Weights of a small contrastive audio-text model: encoder activation gelu, text encoder width 128.
Rows from block 5 of the audio encoder of a small contrastive audio-text model, named by matrix and row number. Each number is 50 + 15 x the weight over its row's rms, rounded and kept within 0 to 99. All counts start at 0. After the name is the row's rms in percent of the matrix's.
Before each channel's rows are labels from the 100 clips, of 14976, where the channel reaches its highest value: "band" is the frequency band that holds the peak. Only what is clearly more common there than usual is listed. The data: single notes of musical instruments (NSynth).
# pw: pointwise conv (encoder.blocks.5.pw.weight, 128x128x1x1), inputs 0-127

band: 0 to 250 Hz
pw.11 105:71 51 71 55 43 78 39 61 23 34 90 46 24 28 75 58 35 19 53 50 50 45 65 67 42 35 55 64 54 69 64 49 77 40 34 47 33 55 31 27 81 32 23 31 69 42 52 50 39 48 48 52 51 46 28 52 39 51 38 52 39 43 59 31 45 57 58 21 39 41 59 62 64 57 48 50 39 69 63 45 29 34 36 64 50 24 61 67 73 34 60 44 48 61 63 53 52 55 28 27 58 46 66 52 51 53 37 55 42 57 37 59 32 44 55 29 75 56 35 37 49 89 39 38 35 15 52 43

band: 2000 to 4000 Hz
pw.74 101:31 75 38 49 53 38 51 07 54 41 42 38 32 40 44 59 38 42 59 57 82 42 46 50 19 63 34 30 61 40 32 56 27 65 38 19 39 39 39 56 45 53 46 43 34 32 49 62 37 41 32 44 51 35 48 66 40 84 39 39 51 55 57 59 47 40 32 52 40 60 51 64 26 50 42 48 47 57 67 43 51 25 92 16 55 40 33 60 44 44 39 47 56 64 45 62 56 54 44 33 40 50 88 45 81 64 74 29 62 50 67 56 50 39 36 31 38 36 62 05 47 54 60 66 52 58 42 34

band: 4000 to 8000 Hz
pw.112 104:90 56 60 59 64 71 53 64 59 94 35 48 33 58 32 69 79 30 60 60 42 42 33 31 62 38 47 37 45 91 74 62 58 37 83 31 67 63 56 42 42 42 75 63 36 45 49 46 59 39 49 33 51 36 47 17 61 70 63 45 56 20 38 50 48 38 37 53 53 54 29 36 75 25 62 66 51 38 42 62 35 68 43 40 20 43 59 32 49 46 48 46 49 68 42 57 31 60 37 77 47 80 41 39 44 53 61 60 53 41 45 65 76 35 51 55 54 53 37 61 55 41 51 39 71 56 37 59

band: 250 to 500 Hz
pw.70 107:81 40 46 53 79 58 18 39 46 45 63 54 14 42 24 39 19 29 38 36 50 47 53 53 29 52 64 51 40 75 63 54 68 76 43 42 49 74 55 51 44 52 71 65 52 37 37 58 45 33 67 59 68 67 49 40 50 71 54 42 47 52 53 50 73 44 71 55 32 52 32 42 41 50 40 71 43 69 37 57 50 46 56 58 44 43 17 37 49 50 37 52 43 37 57 68 25 72 52 40 56 57 12 68 62 52 32 47 90 69 53 52 14 68 35 40 30 36 49 75 50 57 44 41 61 60 26 31

band: 1000 to 2000 Hz
pw.78 107:46 54 49 73 57 31 32 51 35 70 56 37 64 76 47 37 52 32 49 63 51 61 38 50 57 55 82 34 52 82 76 33 48 37 39 81 62 46 25 49 40 30 70 52 68 48 46 59 56 63 58 56 65 51 60 32 63 53 61 84 47 51 33 68 57 60 68 34 45 57 61 62 54 25 25 34 51 64 48 22 72 60 60 60 80 69 57 42 48 36 44 73 27 28 37 45 32 74 45 44 48 49 58 86 34 24 58 43 45 65 46 53 22 50 26 66 50 32 55 62 27 55 50 38 53 55 54 21

band: 0 to 250 Hz; 250 to 500 Hz
pw.99 101:32 27 39 26 67 41 29 31 56 46 37 42 65 44 34 52 43 27 40 41 00 76 19 44 55 57 43 46 77 57 34 73 34 50 39 55 63 64 50 47 47 48 63 53 29 63 31 43 16 31 53 50 53 81 50 28 41 53 37 54 69 51 31 62 72 57 43 48 54 43 37 52 49 33 58 51 52 60 49 50 26 54 47 75 56 46 79 26 53 51 45 45 59 43 21 62 42 49 52 28 46 36 50 52 39 49 18 59 25 24 42 61 41 42 50 23 67 47 45 61 51 64 25 54 20 61 38 33

band: 2000 to 4000 Hz; 1000 to 2000 Hz
pw.73 099:41 50 33 60 71 30 65 53 51 27 40 43 25 65 37 37 47 43 33 60 59 53 32 64 50 34 78 52 39 53 59 52 13 27 49 48 60 37 54 60 36 11 57 56 73 53 67 71 39 52 50 42 54 57 77 40 58 59 40 57 55 42 56 53 51 46 37 65 42 28 40 62 46 60 39 39 43 80 34 48 63 58 14 21 38 61 32 47 43 73 55 31 35 44 00 57 41 51 56 61 46 35 61 48 50 28 42 49 29 23 56 49 40 40 25 58 25 66 43 63 18 40 44 44 44 66 21 61

band: 1000 to 2000 Hz; 500 to 1000 Hz
pw.42 111:51 67 42 28 36 67 61 64 55 52 48 33 55 63 53 62 81 14 37 49 38 34 43 71 78 75 46 33 49 11 32 65 40 64 73 54 62 40 43 42 51 51 67 46 33 61 45 52 78 55 39 42 45 67 28 64 45 33 48 44 45 38 47 92 64 42 63 45 41 17 48 49 54 32 65 52 67 40 58 40 54 37 50 52 35 44 45 44 55 21 31 56 52 39 71 57 49 45 49 63 60 46 28 55 54 35 46 23 36 56 40 65 86 43 45 45 73 64 60 17 19 49 60 65 77 63 53 35

band: 250 to 500 Hz; 0 to 250 Hz
pw.71 094:85 47 65 40 41 28 31 53 60 52 42 50 36 43 43 37 45 37 60 68 26 72 63 59 31 50 56 70 46 40 59 58 43 56 50 58 25 44 42 35 33 45 41 33 58 51 73 58 47 23 67 88 68 68 66 44 39 57 55 40 54 56 28 66 61 87 25 20 30 47 53 42 26 70 47 44 70 43 24 44 58 57 66 51 65 51 59 52 67 81 75 59 70 58 19 34 53 55 38 65 79 42 25 51 24 40 56 40 49 39 51 42 38 35 69 61 34 56 63 31 60 39 68 56 50 62 36 44

band: 4000 to 8000 Hz
pw.19 100:53 66 60 43 55 60 77 65 69 44 33 46 63 48 78 47 56 52 38 87 59 59 60 38 36 70 43 58 50 40 39 65 60 36 38 35 45 59 60 54 45 52 61 65 75 45 49 43 31 39 70 34 55 64 41 58 41 59 36 54 67 53 52 44 67 24 42 70 59 53 26 43 30 34 42 80 56 53 64 41 78 37 64 60 72 71 62 43 53 57 55 69 32 22 74 42 43 67 58 33 35 54 41 49 51 45 55 34 53 61 69 49 99 42 75 39 69 57 47 26 45 68 68 77 38 43 42 29

band: 0 to 250 Hz; 250 to 500 Hz
pw.102 081:48 56 29 47 46 35 55 48 32 32 39 50 66 36 31 51 50 61 63 41 36 77 41 28 57 69 47 47 16 60 57 48 35 54 52 46 68 52 55 31 56 59 48 38 57 43 44 69 27 48 36 80 28 69 45 24 39 32 20 27 42 72 67 47 49 40 46 77 52 58 49 72 30 33 56 52 36 37 59 45 51 65 22 67 46 40 26 44 30 45 69 59 60 59 39 51 43 36 53 56 51 68 40 31 76 86 31 46 05 57 42 59 38 48 73 40 33 69 44 54 35 35 65 46 38 70 80 64

band: 1000 to 2000 Hz
pw.51 106:56 43 61 58 35 40 33 54 50 52 13 44 44 54 39 65 55 46 67 48 51 80 28 78 60 42 53 31 27 40 60 55 54 70 41 48 44 50 55 53 57 33 33 58 50 69 42 66 33 60 82 38 14 66 39 63 33 48 61 38 37 64 41 59 49 36 52 55 47 59 58 61 49 45 51 67 60 40 74 70 33 50 62 44 75 37 25 57 73 37 47 46 43 25 40 32 45 64 60 51 54 42 50 44 38 24 63 69 54 45 64 81 33 66 71 39 41 34 50 62 39 99 71 78 30 58 44 48

band: 4000 to 8000 Hz
pw.62 111:50 69 45 68 41 50 71 36 23 51 32 64 69 50 38 32 61 54 58 42 50 47 37 57 40 43 33 47 43 54 26 46 39 37 54 64 76 33 64 72 30 59 55 83 50 67 53 27 76 72 51 41 42 30 76 53 57 69 36 63 55 51 45 85 32 43 31 46 48 53 44 58 23 38 85 34 53 44 57 53 24 51 60 67 33 48 49 53 54 59 49 54 35 84 64 56 34 42 41 54 43 56 68 49 57 55 60 42 47 33 38 47 99 50 35 51 68 61 62 53 30 70 63 22 38 32 52 47

band: 0 to 250 Hz
pw.47 096:52 38 45 70 60 60 55 51 51 43 33 44 61 46 51 46 51 47 51 34 18 58 75 81 47 53 51 54 56 54 51 53 80 59 23 58 51 43 44 32 47 58 78 58 61 62 41 35 55 40 48 39 41 67 60 40 20 19 29 62 75 72 41 66 38 67 58 64 83 40 83 47 33 65 48 43 42 66 37 37 29 54 34 52 39 45 51 36 74 58 61 44 38 00 32 34 64 55 80 40 33 50 46 74 25 73 53 47 66 70 45 44 44 54 36 34 46 41 33 83 34 52 55 33 60 55 53 56

band: 1000 to 2000 Hz
pw.0 099:94 60 52 65 64 26 41 51 39 48 57 59 27 28 66 54 40 67 44 51 70 40 60 53 47 13 63 63 74 41 30 65 64 53 50 27 70 46 64 66 42 53 35 50 62 51 66 59 31 49 44 77 59 49 66 21 52 31 32 66 62 55 42 79 35 67 45 63 71 16 49 54 58 45 37 62 60 55 74 57 82 79 59 63 42 50 15 49 42 50 41 53 49 17 64 31 64 35 53 41 52 52 38 88 50 34 53 57 44 63 52 53 31 23 65 58 48 46 38 60 59 52 54 54 35 49 43 44

band: 1000 to 2000 Hz
pw.92 098:28 63 48 54 38 73 69 38 57 63 68 30 54 48 72 41 70 41 52 58 32 55 65 54 54 35 38 52 39 47 39 60 27 41 79 65 75 70 27 65 71 50 38 33 65 68 33 57 52 41 62 67 57 36 70 43 46 38 45 35 51 48 74 86 57 54 54 50 29 37 56 60 64 43 53 31 42 87 49 62 81 63 45 45 65 12 51 75 54 57 40 33 58 49 56 56 77 54 29 76 55 50 82 65 36 66 59 58 63 41 48 41 75 52 41 26 53 40 54 43 54 53 46 13 36 54 36 29

band: 0 to 250 Hz
pw.110 097:49 43 67 56 51 44 58 51 53 40 33 52 31 59 23 56 36 40 48 64 37 34 41 36 58 36 31 81 33 40 54 53 53 48 56 80 40 60 50 60 38 27 46 09 86 51 31 68 44 50 58 44 66 63 56 41 36 55 40 63 21 36 49 60 65 51 48 33 67 87 65 53 17 36 49 36 54 43 65 47 51 45 67 50 27 45 93 48 33 43 38 21 46 57 42 30 29 27 85 54 66 28 44 53 51 46 54 44 26 55 26 50 48 45 55 44 35 54 66 54 49 37 64 66 56 24 25 48

band: 1000 to 2000 Hz
pw.24 094:53 75 74 50 37 32 36 63 44 49 39 27 62 61 47 56 51 34 69 49 65 20 40 21 72 57 60 57 23 56 55 22 63 51 29 37 21 58 52 36 33 59 67 52 44 36 35 31 43 71 31 47 49 40 31 77 36 88 57 62 50 47 49 39 52 57 28 42 49 40 67 56 66 52 44 27 21 46 48 49 17 60 63 51 42 53 36 26 45 44 42 72 61 26 67 33 42 59 47 54 23 71 39 40 32 55 49 50 65 66 59 68 35 51 27 40 38 57 19 60 48 58 31 77 32 60 59 48

band: 1000 to 2000 Hz
pw.9 088:41 32 39 70 56 52 45 36 65 32 66 40 47 53 44 57 60 50 55 41 20 57 81 24 47 47 58 66 80 45 45 38 46 38 47 31 47 49 59 64 50 29 68 58 65 45 65 67 34 38 55 34 57 45 62 38 38 41 18 16 56 57 65 60 41 70 22 17 35 40 63 66 62 68 42 55 36 39 45 36 75 48 33 31 22 47 40 30 28 52 26 30 51 30 59 61 78 21 30 49 75 66 45 43 37 41 68 31 40 79 35 47 46 51 54 36 51 59 65 41 42 43 79 43 49 64 64 41

band: 2000 to 4000 Hz
pw.66 097:54 27 49 63 47 61 69 58 48 48 57 61 59 50 58 21 65 27 43 59 47 64 73 45 29 67 49 75 74 62 48 48 55 58 38 48 77 41 41 59 38 49 42 53 19 88 45 60 35 41 88 45 76 46 42 69 48 62 67 64 51 48 40 50 55 68 62 55 62 55 23 41 46 45 48 42 51 81 48 46 63 31 36 55 53 65 31 81 38 80 45 65 52 28 86 72 39 48 67 39 60 40 76 68 30 33 74 42 25 51 44 70 69 57 47 44 49 36 63 65 68 52 54 37 59 30 51 71

band: 0 to 250 Hz
pw.31 104:51 30 49 57 51 34 38 68 49 41 43 60 34 56 65 45 72 48 32 33 44 62 36 61 72 49 41 43 55 53 33 44 41 49 66 36 71 54 59 33 52 26 65 72 40 61 40 51 51 63 54 71 38 46 25 54 62 40 58 49 49 81 48 71 28 38 52 45 48 41 62 60 84 24 55 54 41 51 93 50 70 30 38 41 65 33 32 59 69 38 53 63 36 35 43 50 41 99 59 64 46 51 41 43 47 40 61 46 45 33 51 45 69 28 59 41 40 77 53 38 66 77 22 31 43 32 65 77

band: 0 to 250 Hz
pw.22 088:50 37 24 61 42 38 45 59 81 45 51 41 56 36 57 31 49 65 42 45 57 59 84 45 53 67 41 31 45 33 46 48 42 72 24 40 57 34 14 54 47 31 64 62 50 35 36 54 37 54 37 40 46 40 46 40 51 49 42 41 59 69 80 39 65 99 30 65 63 33 38 54 14 15 55 62 67 32 36 39 41 49 73 28 55 18 45 56 44 44 81 52 39 49 29 57 57 43 33 47 49 62 35 47 53 53 71 54 49 76 38 57 55 41 72 53 32 53 32 41 37 35 46 49 34 76 56 65

band: 2000 to 4000 Hz
pw.104 099:66 44 37 48 54 46 71 35 66 59 52 40 38 22 60 41 39 51 48 46 59 48 73 42 33 63 52 61 46 45 52 78 23 37 30 35 37 71 48 43 12 48 31 37 30 49 48 14 60 60 71 54 45 41 50 28 39 82 75 60 99 68 32 44 43 36 36 56 86 55 28 81 44 53 57 40 31 65 38 50 35 70 47 54 51 45 65 48 35 44 77 56 34 48 54 50 48 44 51 70 43 65 25 41 32 52 57 49 43 67 30 59 44 51 62 64 67 23 50 53 61 40 49 34 62 63 24 44