config.toml
spec_augment = false
embed_dim = 256
encoder_norm = "batchnorm"
lr = 0.0053
max_precond_dim = 1024
adamw_lr_other_params = 0.0013
steps = 2800
Rows from block 7 of the audio encoder of a small contrastive audio-text model, named by matrix and row number. Each number is 50 + 10 x the weight over its row's rms, rounded and kept within 0 to 99. All counts start at 0. After the name is the row's rms in percent of the matrix's.
Before each channel's rows are labels from the 100 clips, of 14976, where the channel reaches its highest value: "strongest on" is what is common among them. Only what is clearly more common there than usual is listed. The data: single notes of musical instruments (NSynth).
# pw: pointwise conv (encoder.blocks.7.pw.weight, 128x128x1x1), inputs 0-127

strongest on: octave 6; pitch class C#; note: C#6
pw.94 093:49 50 58 38 41 41 57 75 31 38 43 44 63 79 40 44 42 43 49 42 37 54 64 30 55 59 53 55 37 54 53 38 38 51 64 49 54 51 67 44 48 52 63 31 69 46 56 46 50 33 44 54 42 52 48 49 41 39 48 61 36 66 58 56 52 60 41 45 36 56 43 42 38 48 41 33 40 41 42 52 62 48 47 51 44 57 57 57 47 43 48 43 45 40 69 49 46 58 57 42 50 50 45 52 44 45 52 47 48 41 45 40 44 55 42 49 81 28 61 43 52 42 37 56 58 74 41 64

strongest on: octave 2; pitch class D; note: D2
pw.105 099:50 40 45 46 56 50 68 61 51 46 43 63 49 55 32 47 40 35 67 48 47 45 59 49 53 39 48 39 33 54 32 55 57 47 32 44 41 44 53 34 62 37 49 83 48 52 43 52 51 46 42 50 52 58 49 57 45 29 38 56 34 40 37 57 56 47 56 46 42 37 30 40 49 35 57 50 46 47 54 54 29 37 48 57 65 55 63 43 45 51 64 58 49 54 52 40 54 54 55 43 33 41 54 43 54 46 70 27 45 55 72 52 53 55 55 56 64 42 69 54 47 63 52 42 54 59 67 37

strongest on: octave 6; octave 7; guitar
pw.76 108:48 51 58 47 51 52 43 56 28 38 52 41 73 49 57 59 39 60 32 54 57 50 56 42 43 46 53 48 49 42 53 38 32 52 52 59 52 65 58 52 42 52 61 61 42 43 43 77 52 47 31 64 30 43 48 44 32 45 55 73 53 56 41 50 64 60 49 64 39 56 66 62 70 49 53 42 49 42 47 42 61 46 52 53 33 60 38 52 47 47 45 52 67 34 47 48 53 49 39 31 36 50 44 63 61 47 28 55 58 38 49 42 41 60 41 56 50 32 54 39 50 42 51 32 60 50 60 37

strongest on: octave 4; pitch class G; note: G4; octave 7
pw.122 104:38 58 35 58 60 52 42 55 36 48 59 41 48 52 46 62 48 51 30 46 64 44 41 52 43 51 61 48 58 46 63 63 72 46 43 50 39 53 41 43 40 48 35 31 43 39 35 50 54 39 43 37 67 66 77 53 71 49 50 41 47 44 41 41 56 63 46 70 50 58 52 48 31 65 61 42 38 46 60 56 70 42 68 32 58 57 68 54 43 46 39 53 53 61 47 41 60 49 30 53 61 56 42 50 51 57 59 33 44 64 50 40 38 48 44 50 57 54 47 45 46 46 56 49 60 59 46 61

strongest on: octave 6; pitch class A#; octave 7; note: A#6
pw.49 103:47 40 42 45 55 38 63 48 61 44 50 62 51 41 46 50 42 81 54 46 31 51 46 47 48 43 56 53 41 52 58 57 61 59 46 47 41 45 58 54 47 50 40 63 42 29 44 36 56 40 44 48 70 62 36 51 42 72 39 34 39 55 35 36 43 51 58 52 51 61 53 43 55 40 66 50 31 41 54 52 51 49 33 52 49 52 36 49 60 48 59 51 46 54 62 38 36 29 44 43 49 40 70 60 42 36 58 38 41 44 39 73 48 54 50 45 49 66 47 51 53 70 51 62 66 44 54 27

strongest on: octave 5; pitch class A#; note: A#5
pw.82 101:46 62 54 37 43 35 58 40 37 61 58 55 68 50 55 53 36 56 43 52 33 43 62 34 33 58 55 32 54 30 48 38 45 40 46 46 47 59 60 57 44 61 44 46 47 55 52 57 37 51 54 45 42 46 42 63 55 70 54 57 43 40 56 48 48 65 48 56 49 48 53 47 54 40 42 34 66 70 65 50 40 42 41 49 42 62 79 32 54 45 45 48 48 28 39 46 54 53 35 55 52 50 42 75 47 38 34 40 39 50 61 59 44 36 53 60 41 56 64 52 38 56 49 46 43 69 48 45

strongest on: octave 7; octave 6; instrument family: guitar; pitch class A
pw.86 093:51 43 38 46 46 46 59 47 69 40 45 43 49 44 51 42 48 54 41 48 52 69 43 52 37 51 56 34 43 45 44 71 53 41 44 43 58 55 60 43 51 41 38 37 26 46 47 35 52 48 61 60 56 54 66 74 47 62 24 40 38 46 36 47 32 39 44 59 52 53 33 53 56 42 45 58 38 28 51 62 62 47 49 66 53 47 53 60 46 38 50 57 49 62 39 60 65 60 44 52 51 57 68 47 47 46 59 40 49 52 33 41 52 60 54 52 38 68 68 34 53 38 32 50 64 58 42 40

strongest on: octave 5; pitch class G; note: G5; pitch class G#
pw.39 094:42 40 45 51 67 40 36 40 70 60 74 41 62 55 48 39 41 38 41 47 21 49 33 50 38 57 41 48 54 43 40 60 30 60 62 28 39 57 43 41 50 41 57 54 45 52 46 45 61 57 51 47 36 41 34 51 37 46 50 65 35 54 51 36 65 74 37 54 39 36 52 45 41 51 53 46 61 43 42 54 48 54 70 30 51 53 60 44 43 45 48 51 56 50 40 55 65 48 56 35 41 60 54 60 38 39 49 43 46 50 59 45 53 45 50 66 46 51 38 40 44 39 63 46 52 42 42 60

strongest on: octave 2; pitch class F#; note: F#2; note: F2
pw.4 099:38 33 47 49 61 52 54 46 45 33 54 55 64 62 51 53 44 54 51 51 58 56 39 49 47 59 42 60 58 61 51 77 28 30 56 73 49 55 49 43 54 72 34 58 67 44 54 62 42 60 43 51 55 50 40 75 47 55 61 64 54 65 63 59 36 65 50 45 34 52 45 64 42 62 54 38 50 48 42 51 51 51 37 58 45 51 42 59 47 49 33 45 76 55 53 51 54 64 33 54 55 61 54 62 53 48 37 53 57 62 59 35 48 63 48 49 38 34 54 46 66 55 59 49 56 46 43 56

strongest on: octave 5; pitch class G; note: G5
pw.64 094:38 41 52 56 58 60 54 54 53 70 38 63 49 30 71 64 51 60 53 50 57 43 43 56 47 41 30 52 41 59 81 40 45 54 50 68 43 31 51 64 59 50 53 51 44 58 55 43 58 53 54 53 46 69 41 38 37 50 48 56 58 62 46 45 38 49 57 58 41 52 53 57 41 59 44 44 60 62 71 45 51 38 48 84 37 53 48 64 60 56 49 38 50 38 50 36 34 56 53 57 55 43 52 48 69 36 48 56 50 49 51 45 49 45 31 52 40 42 57 36 65 59 53 59 41 57 62 56

strongest on: octave 6; pitch class A#; pitch class F#
pw.13 101:59 34 60 35 50 48 58 45 36 35 53 51 62 64 66 54 60 53 43 63 49 66 51 50 60 58 47 53 48 62 61 45 65 44 48 62 38 37 35 35 52 51 53 52 59 48 54 57 44 44 48 41 44 59 40 59 49 65 58 46 50 61 51 53 60 50 63 52 36 69 42 62 55 63 53 58 41 50 74 44 68 44 61 53 51 46 54 70 48 49 60 49 33 44 37 60 40 59 40 47 36 44 51 67 49 36 46 52 53 64 53 52 50 53 46 52 37 34 71 49 66 58 32 59 47 69 49 79

strongest on: octave 5; pitch class A#; note: A#5; pitch class: B
pw.9 097:54 35 44 47 59 42 59 63 59 55 42 41 42 44 16 43 40 45 53 55 45 32 46 71 53 53 45 54 45 43 53 52 38 39 56 65 37 47 64 38 52 41 55 46 42 38 61 59 48 45 34 34 31 53 53 46 42 45 38 58 51 49 44 53 52 46 54 56 28 51 53 68 40 54 47 41 43 54 58 52 55 50 69 73 58 43 60 52 37 37 31 50 34 49 59 45 45 73 38 32 61 61 51 58 37 49 44 42 71 62 45 50 42 38 48 49 58 66 57 45 46 45 50 58 46 54 38 54

strongest on: octave 7; pitch class C; note: C7
pw.72 101:60 43 50 53 55 48 65 50 42 66 67 35 57 53 49 53 33 64 37 25 44 46 33 66 53 47 54 59 39 53 31 49 53 45 54 59 53 44 54 48 51 42 54 49 65 48 34 49 67 49 62 49 39 54 33 45 44 44 67 71 53 53 55 46 48 44 35 49 54 54 58 40 71 44 61 50 66 49 57 39 37 49 47 45 43 55 71 46 45 30 50 48 78 37 48 46 51 62 36 46 50 60 47 48 49 32 33 51 29 61 46 51 30 51 55 44 58 54 47 50 37 62 52 48 40 52 60 38

strongest on: octave 6; pitch class A; note: A6
pw.68 100:58 49 43 58 46 54 51 40 48 47 72 47 31 55 65 37 44 50 42 31 52 35 46 41 37 48 56 46 49 51 51 58 25 38 55 55 48 30 57 46 47 50 35 55 51 62 56 48 58 54 47 72 69 55 47 51 50 57 30 42 66 55 63 35 44 68 54 51 44 54 63 40 51 46 44 40 51 47 52 29 47 54 32 52 42 51 65 50 62 44 35 46 53 54 43 56 70 48 40 29 48 49 71 62 42 58 41 65 69 35 39 56 43 47 54 50 47 66 55 41 45 52 37 36 64 47 56 45

strongest on: octave 6; pitch class G#
pw.41 099:64 52 51 66 57 65 56 43 52 46 43 51 75 32 55 60 58 62 38 65 47 60 52 62 41 42 51 52 45 50 45 60 65 48 31 45 46 61 50 67 50 42 59 56 52 45 35 41 68 32 66 42 37 57 69 50 40 55 43 55 63 41 37 35 56 50 56 56 44 62 53 67 41 69 57 41 35 50 36 46 45 58 26 48 57 42 50 39 51 41 47 54 38 40 47 54 38 66 54 43 36 43 39 31 51 37 56 58 48 50 42 55 35 53 58 45 62 41 51 50 47 48 51 63 50 28 46 37

strongest on: octave 7; mallet; pitch class E
pw.125 104:58 56 43 52 42 50 47 56 55 80 66 46 45 45 46 55 57 47 51 40 49 43 48 49 27 46 51 45 60 57 39 50 37 41 57 45 43 45 45 56 47 61 27 50 45 43 40 42 45 44 63 85 64 52 45 56 54 43 48 37 47 57 57 52 44 39 72 60 68 59 46 31 47 44 53 54 63 38 42 45 34 35 55 60 47 36 52 37 47 51 54 45 58 60 31 36 46 59 42 45 43 36 50 41 59 50 55 43 51 50 32 51 41 59 39 44 52 47 60 39 37 47 43 83 59 51 53 57

strongest on: octave 5; pitch class C; note: F#5; pitch class: F#
pw.121 107:52 48 39 61 46 49 48 67 43 53 63 45 48 31 65 44 62 44 45 55 42 50 31 66 58 60 44 43 65 73 75 36 61 47 51 70 48 47 45 52 49 50 61 39 47 49 43 56 46 53 54 44 26 54 39 44 48 58 54 37 54 61 62 32 43 57 59 39 36 61 49 59 69 43 57 52 32 59 36 44 58 57 40 38 35 44 35 61 51 42 46 47 53 43 47 64 47 54 43 29 51 50 51 32 67 46 43 54 55 43 35 70 58 56 43 40 50 35 55 56 63 50 52 37 49 61 49 47

strongest on: octave 7; note: C7; pitch class F#; note: F#4
pw.65 110:60 49 52 33 53 47 54 56 53 45 68 59 49 56 56 51 39 56 64 45 52 61 49 53 30 49 37 55 45 42 62 51 39 44 54 42 32 62 43 46 69 64 44 42 62 53 48 57 59 52 55 57 64 40 36 46 40 67 57 63 55 56 61 36 44 51 55 49 40 59 62 27 40 65 54 29 58 49 62 26 56 46 35 47 49 58 29 62 59 55 71 62 57 49 49 49 65 46 63 44 51 57 50 44 47 63 59 29 40 46 62 51 44 66 34 64 58 36 52 56 44 49 57 49 52 43 34 61

strongest on: octave 7; pitch class F#; pitch class D
pw.24 108:44 60 60 41 44 53 52 41 50 38 48 40 41 53 61 48 33 46 69 58 62 48 68 53 57 40 48 68 41 58 63 41 35 45 69 56 41 57 72 55 46 47 42 61 41 53 41 50 39 58 61 37 45 46 23 61 28 29 39 46 38 52 51 51 38 50 34 35 56 54 55 49 54 55 64 48 47 56 36 61 55 46 49 47 45 57 51 40 49 51 56 40 53 50 67 46 59 56 51 54 53 37 60 74 48 52 26 51 36 60 49 55 64 43 39 37 44 59 70 49 40 47 54 58 70 46 54 48

strongest on: octave 4; pitch class F#; note: F#4
pw.42 096:51 69 50 53 66 63 39 40 55 43 42 37 30 34 59 49 56 70 48 61 60 42 55 54 44 59 62 54 55 63 55 65 39 55 25 64 58 47 49 40 70 57 46 33 49 52 46 33 54 56 58 46 46 39 49 44 36 61 45 31 55 62 42 52 36 56 61 43 36 59 64 45 41 67 53 60 49 67 51 46 63 38 73 55 50 56 46 47 30 36 47 53 57 55 48 52 55 52 48 52 48 78 61 44 40 57 44 50 52 56 58 38 51 42 50 52 57 55 67 62 37 67 43 42 50 50 53 51

strongest on: octave 6; pitch class C; note: C6
pw.26 097:60 49 61 59 47 39 60 46 54 37 58 38 48 40 62 50 58 54 46 42 55 64 50 46 43 58 60 45 46 67 79 31 74 46 49 41 67 57 44 54 49 37 43 60 41 46 46 62 42 57 49 45 35 42 64 50 44 62 35 76 61 43 48 54 52 48 33 46 40 49 80 38 39 56 40 48 67 46 68 47 34 47 52 44 50 48 50 53 66 46 43 39 53 42 55 37 40 39 71 63 60 60 56 54 54 56 62 41 47 49 56 36 48 48 54 51 62 48 38 44 36 44 40 55 52 53 55 61

strongest on: octave 2; pitch class A#; octave 7; note: A#2
pw.3 107:49 45 65 64 64 34 66 44 53 55 37 35 58 53 38 55 61 48 32 49 49 52 62 53 50 49 61 36 43 40 67 74 68 49 49 59 34 70 51 49 42 35 62 68 48 74 48 52 46 53 46 39 50 53 55 53 57 43 56 45 57 55 57 54 51 51 49 58 67 35 60 54 35 33 42 46 45 60 45 50 58 42 31 55 47 32 50 41 54 57 50 53 42 55 50 37 50 43 51 25 60 45 54 45 66 51 45 54 60 49 53 39 69 64 64 48 55 43 46 34 57 27 50 49 42 54 58 37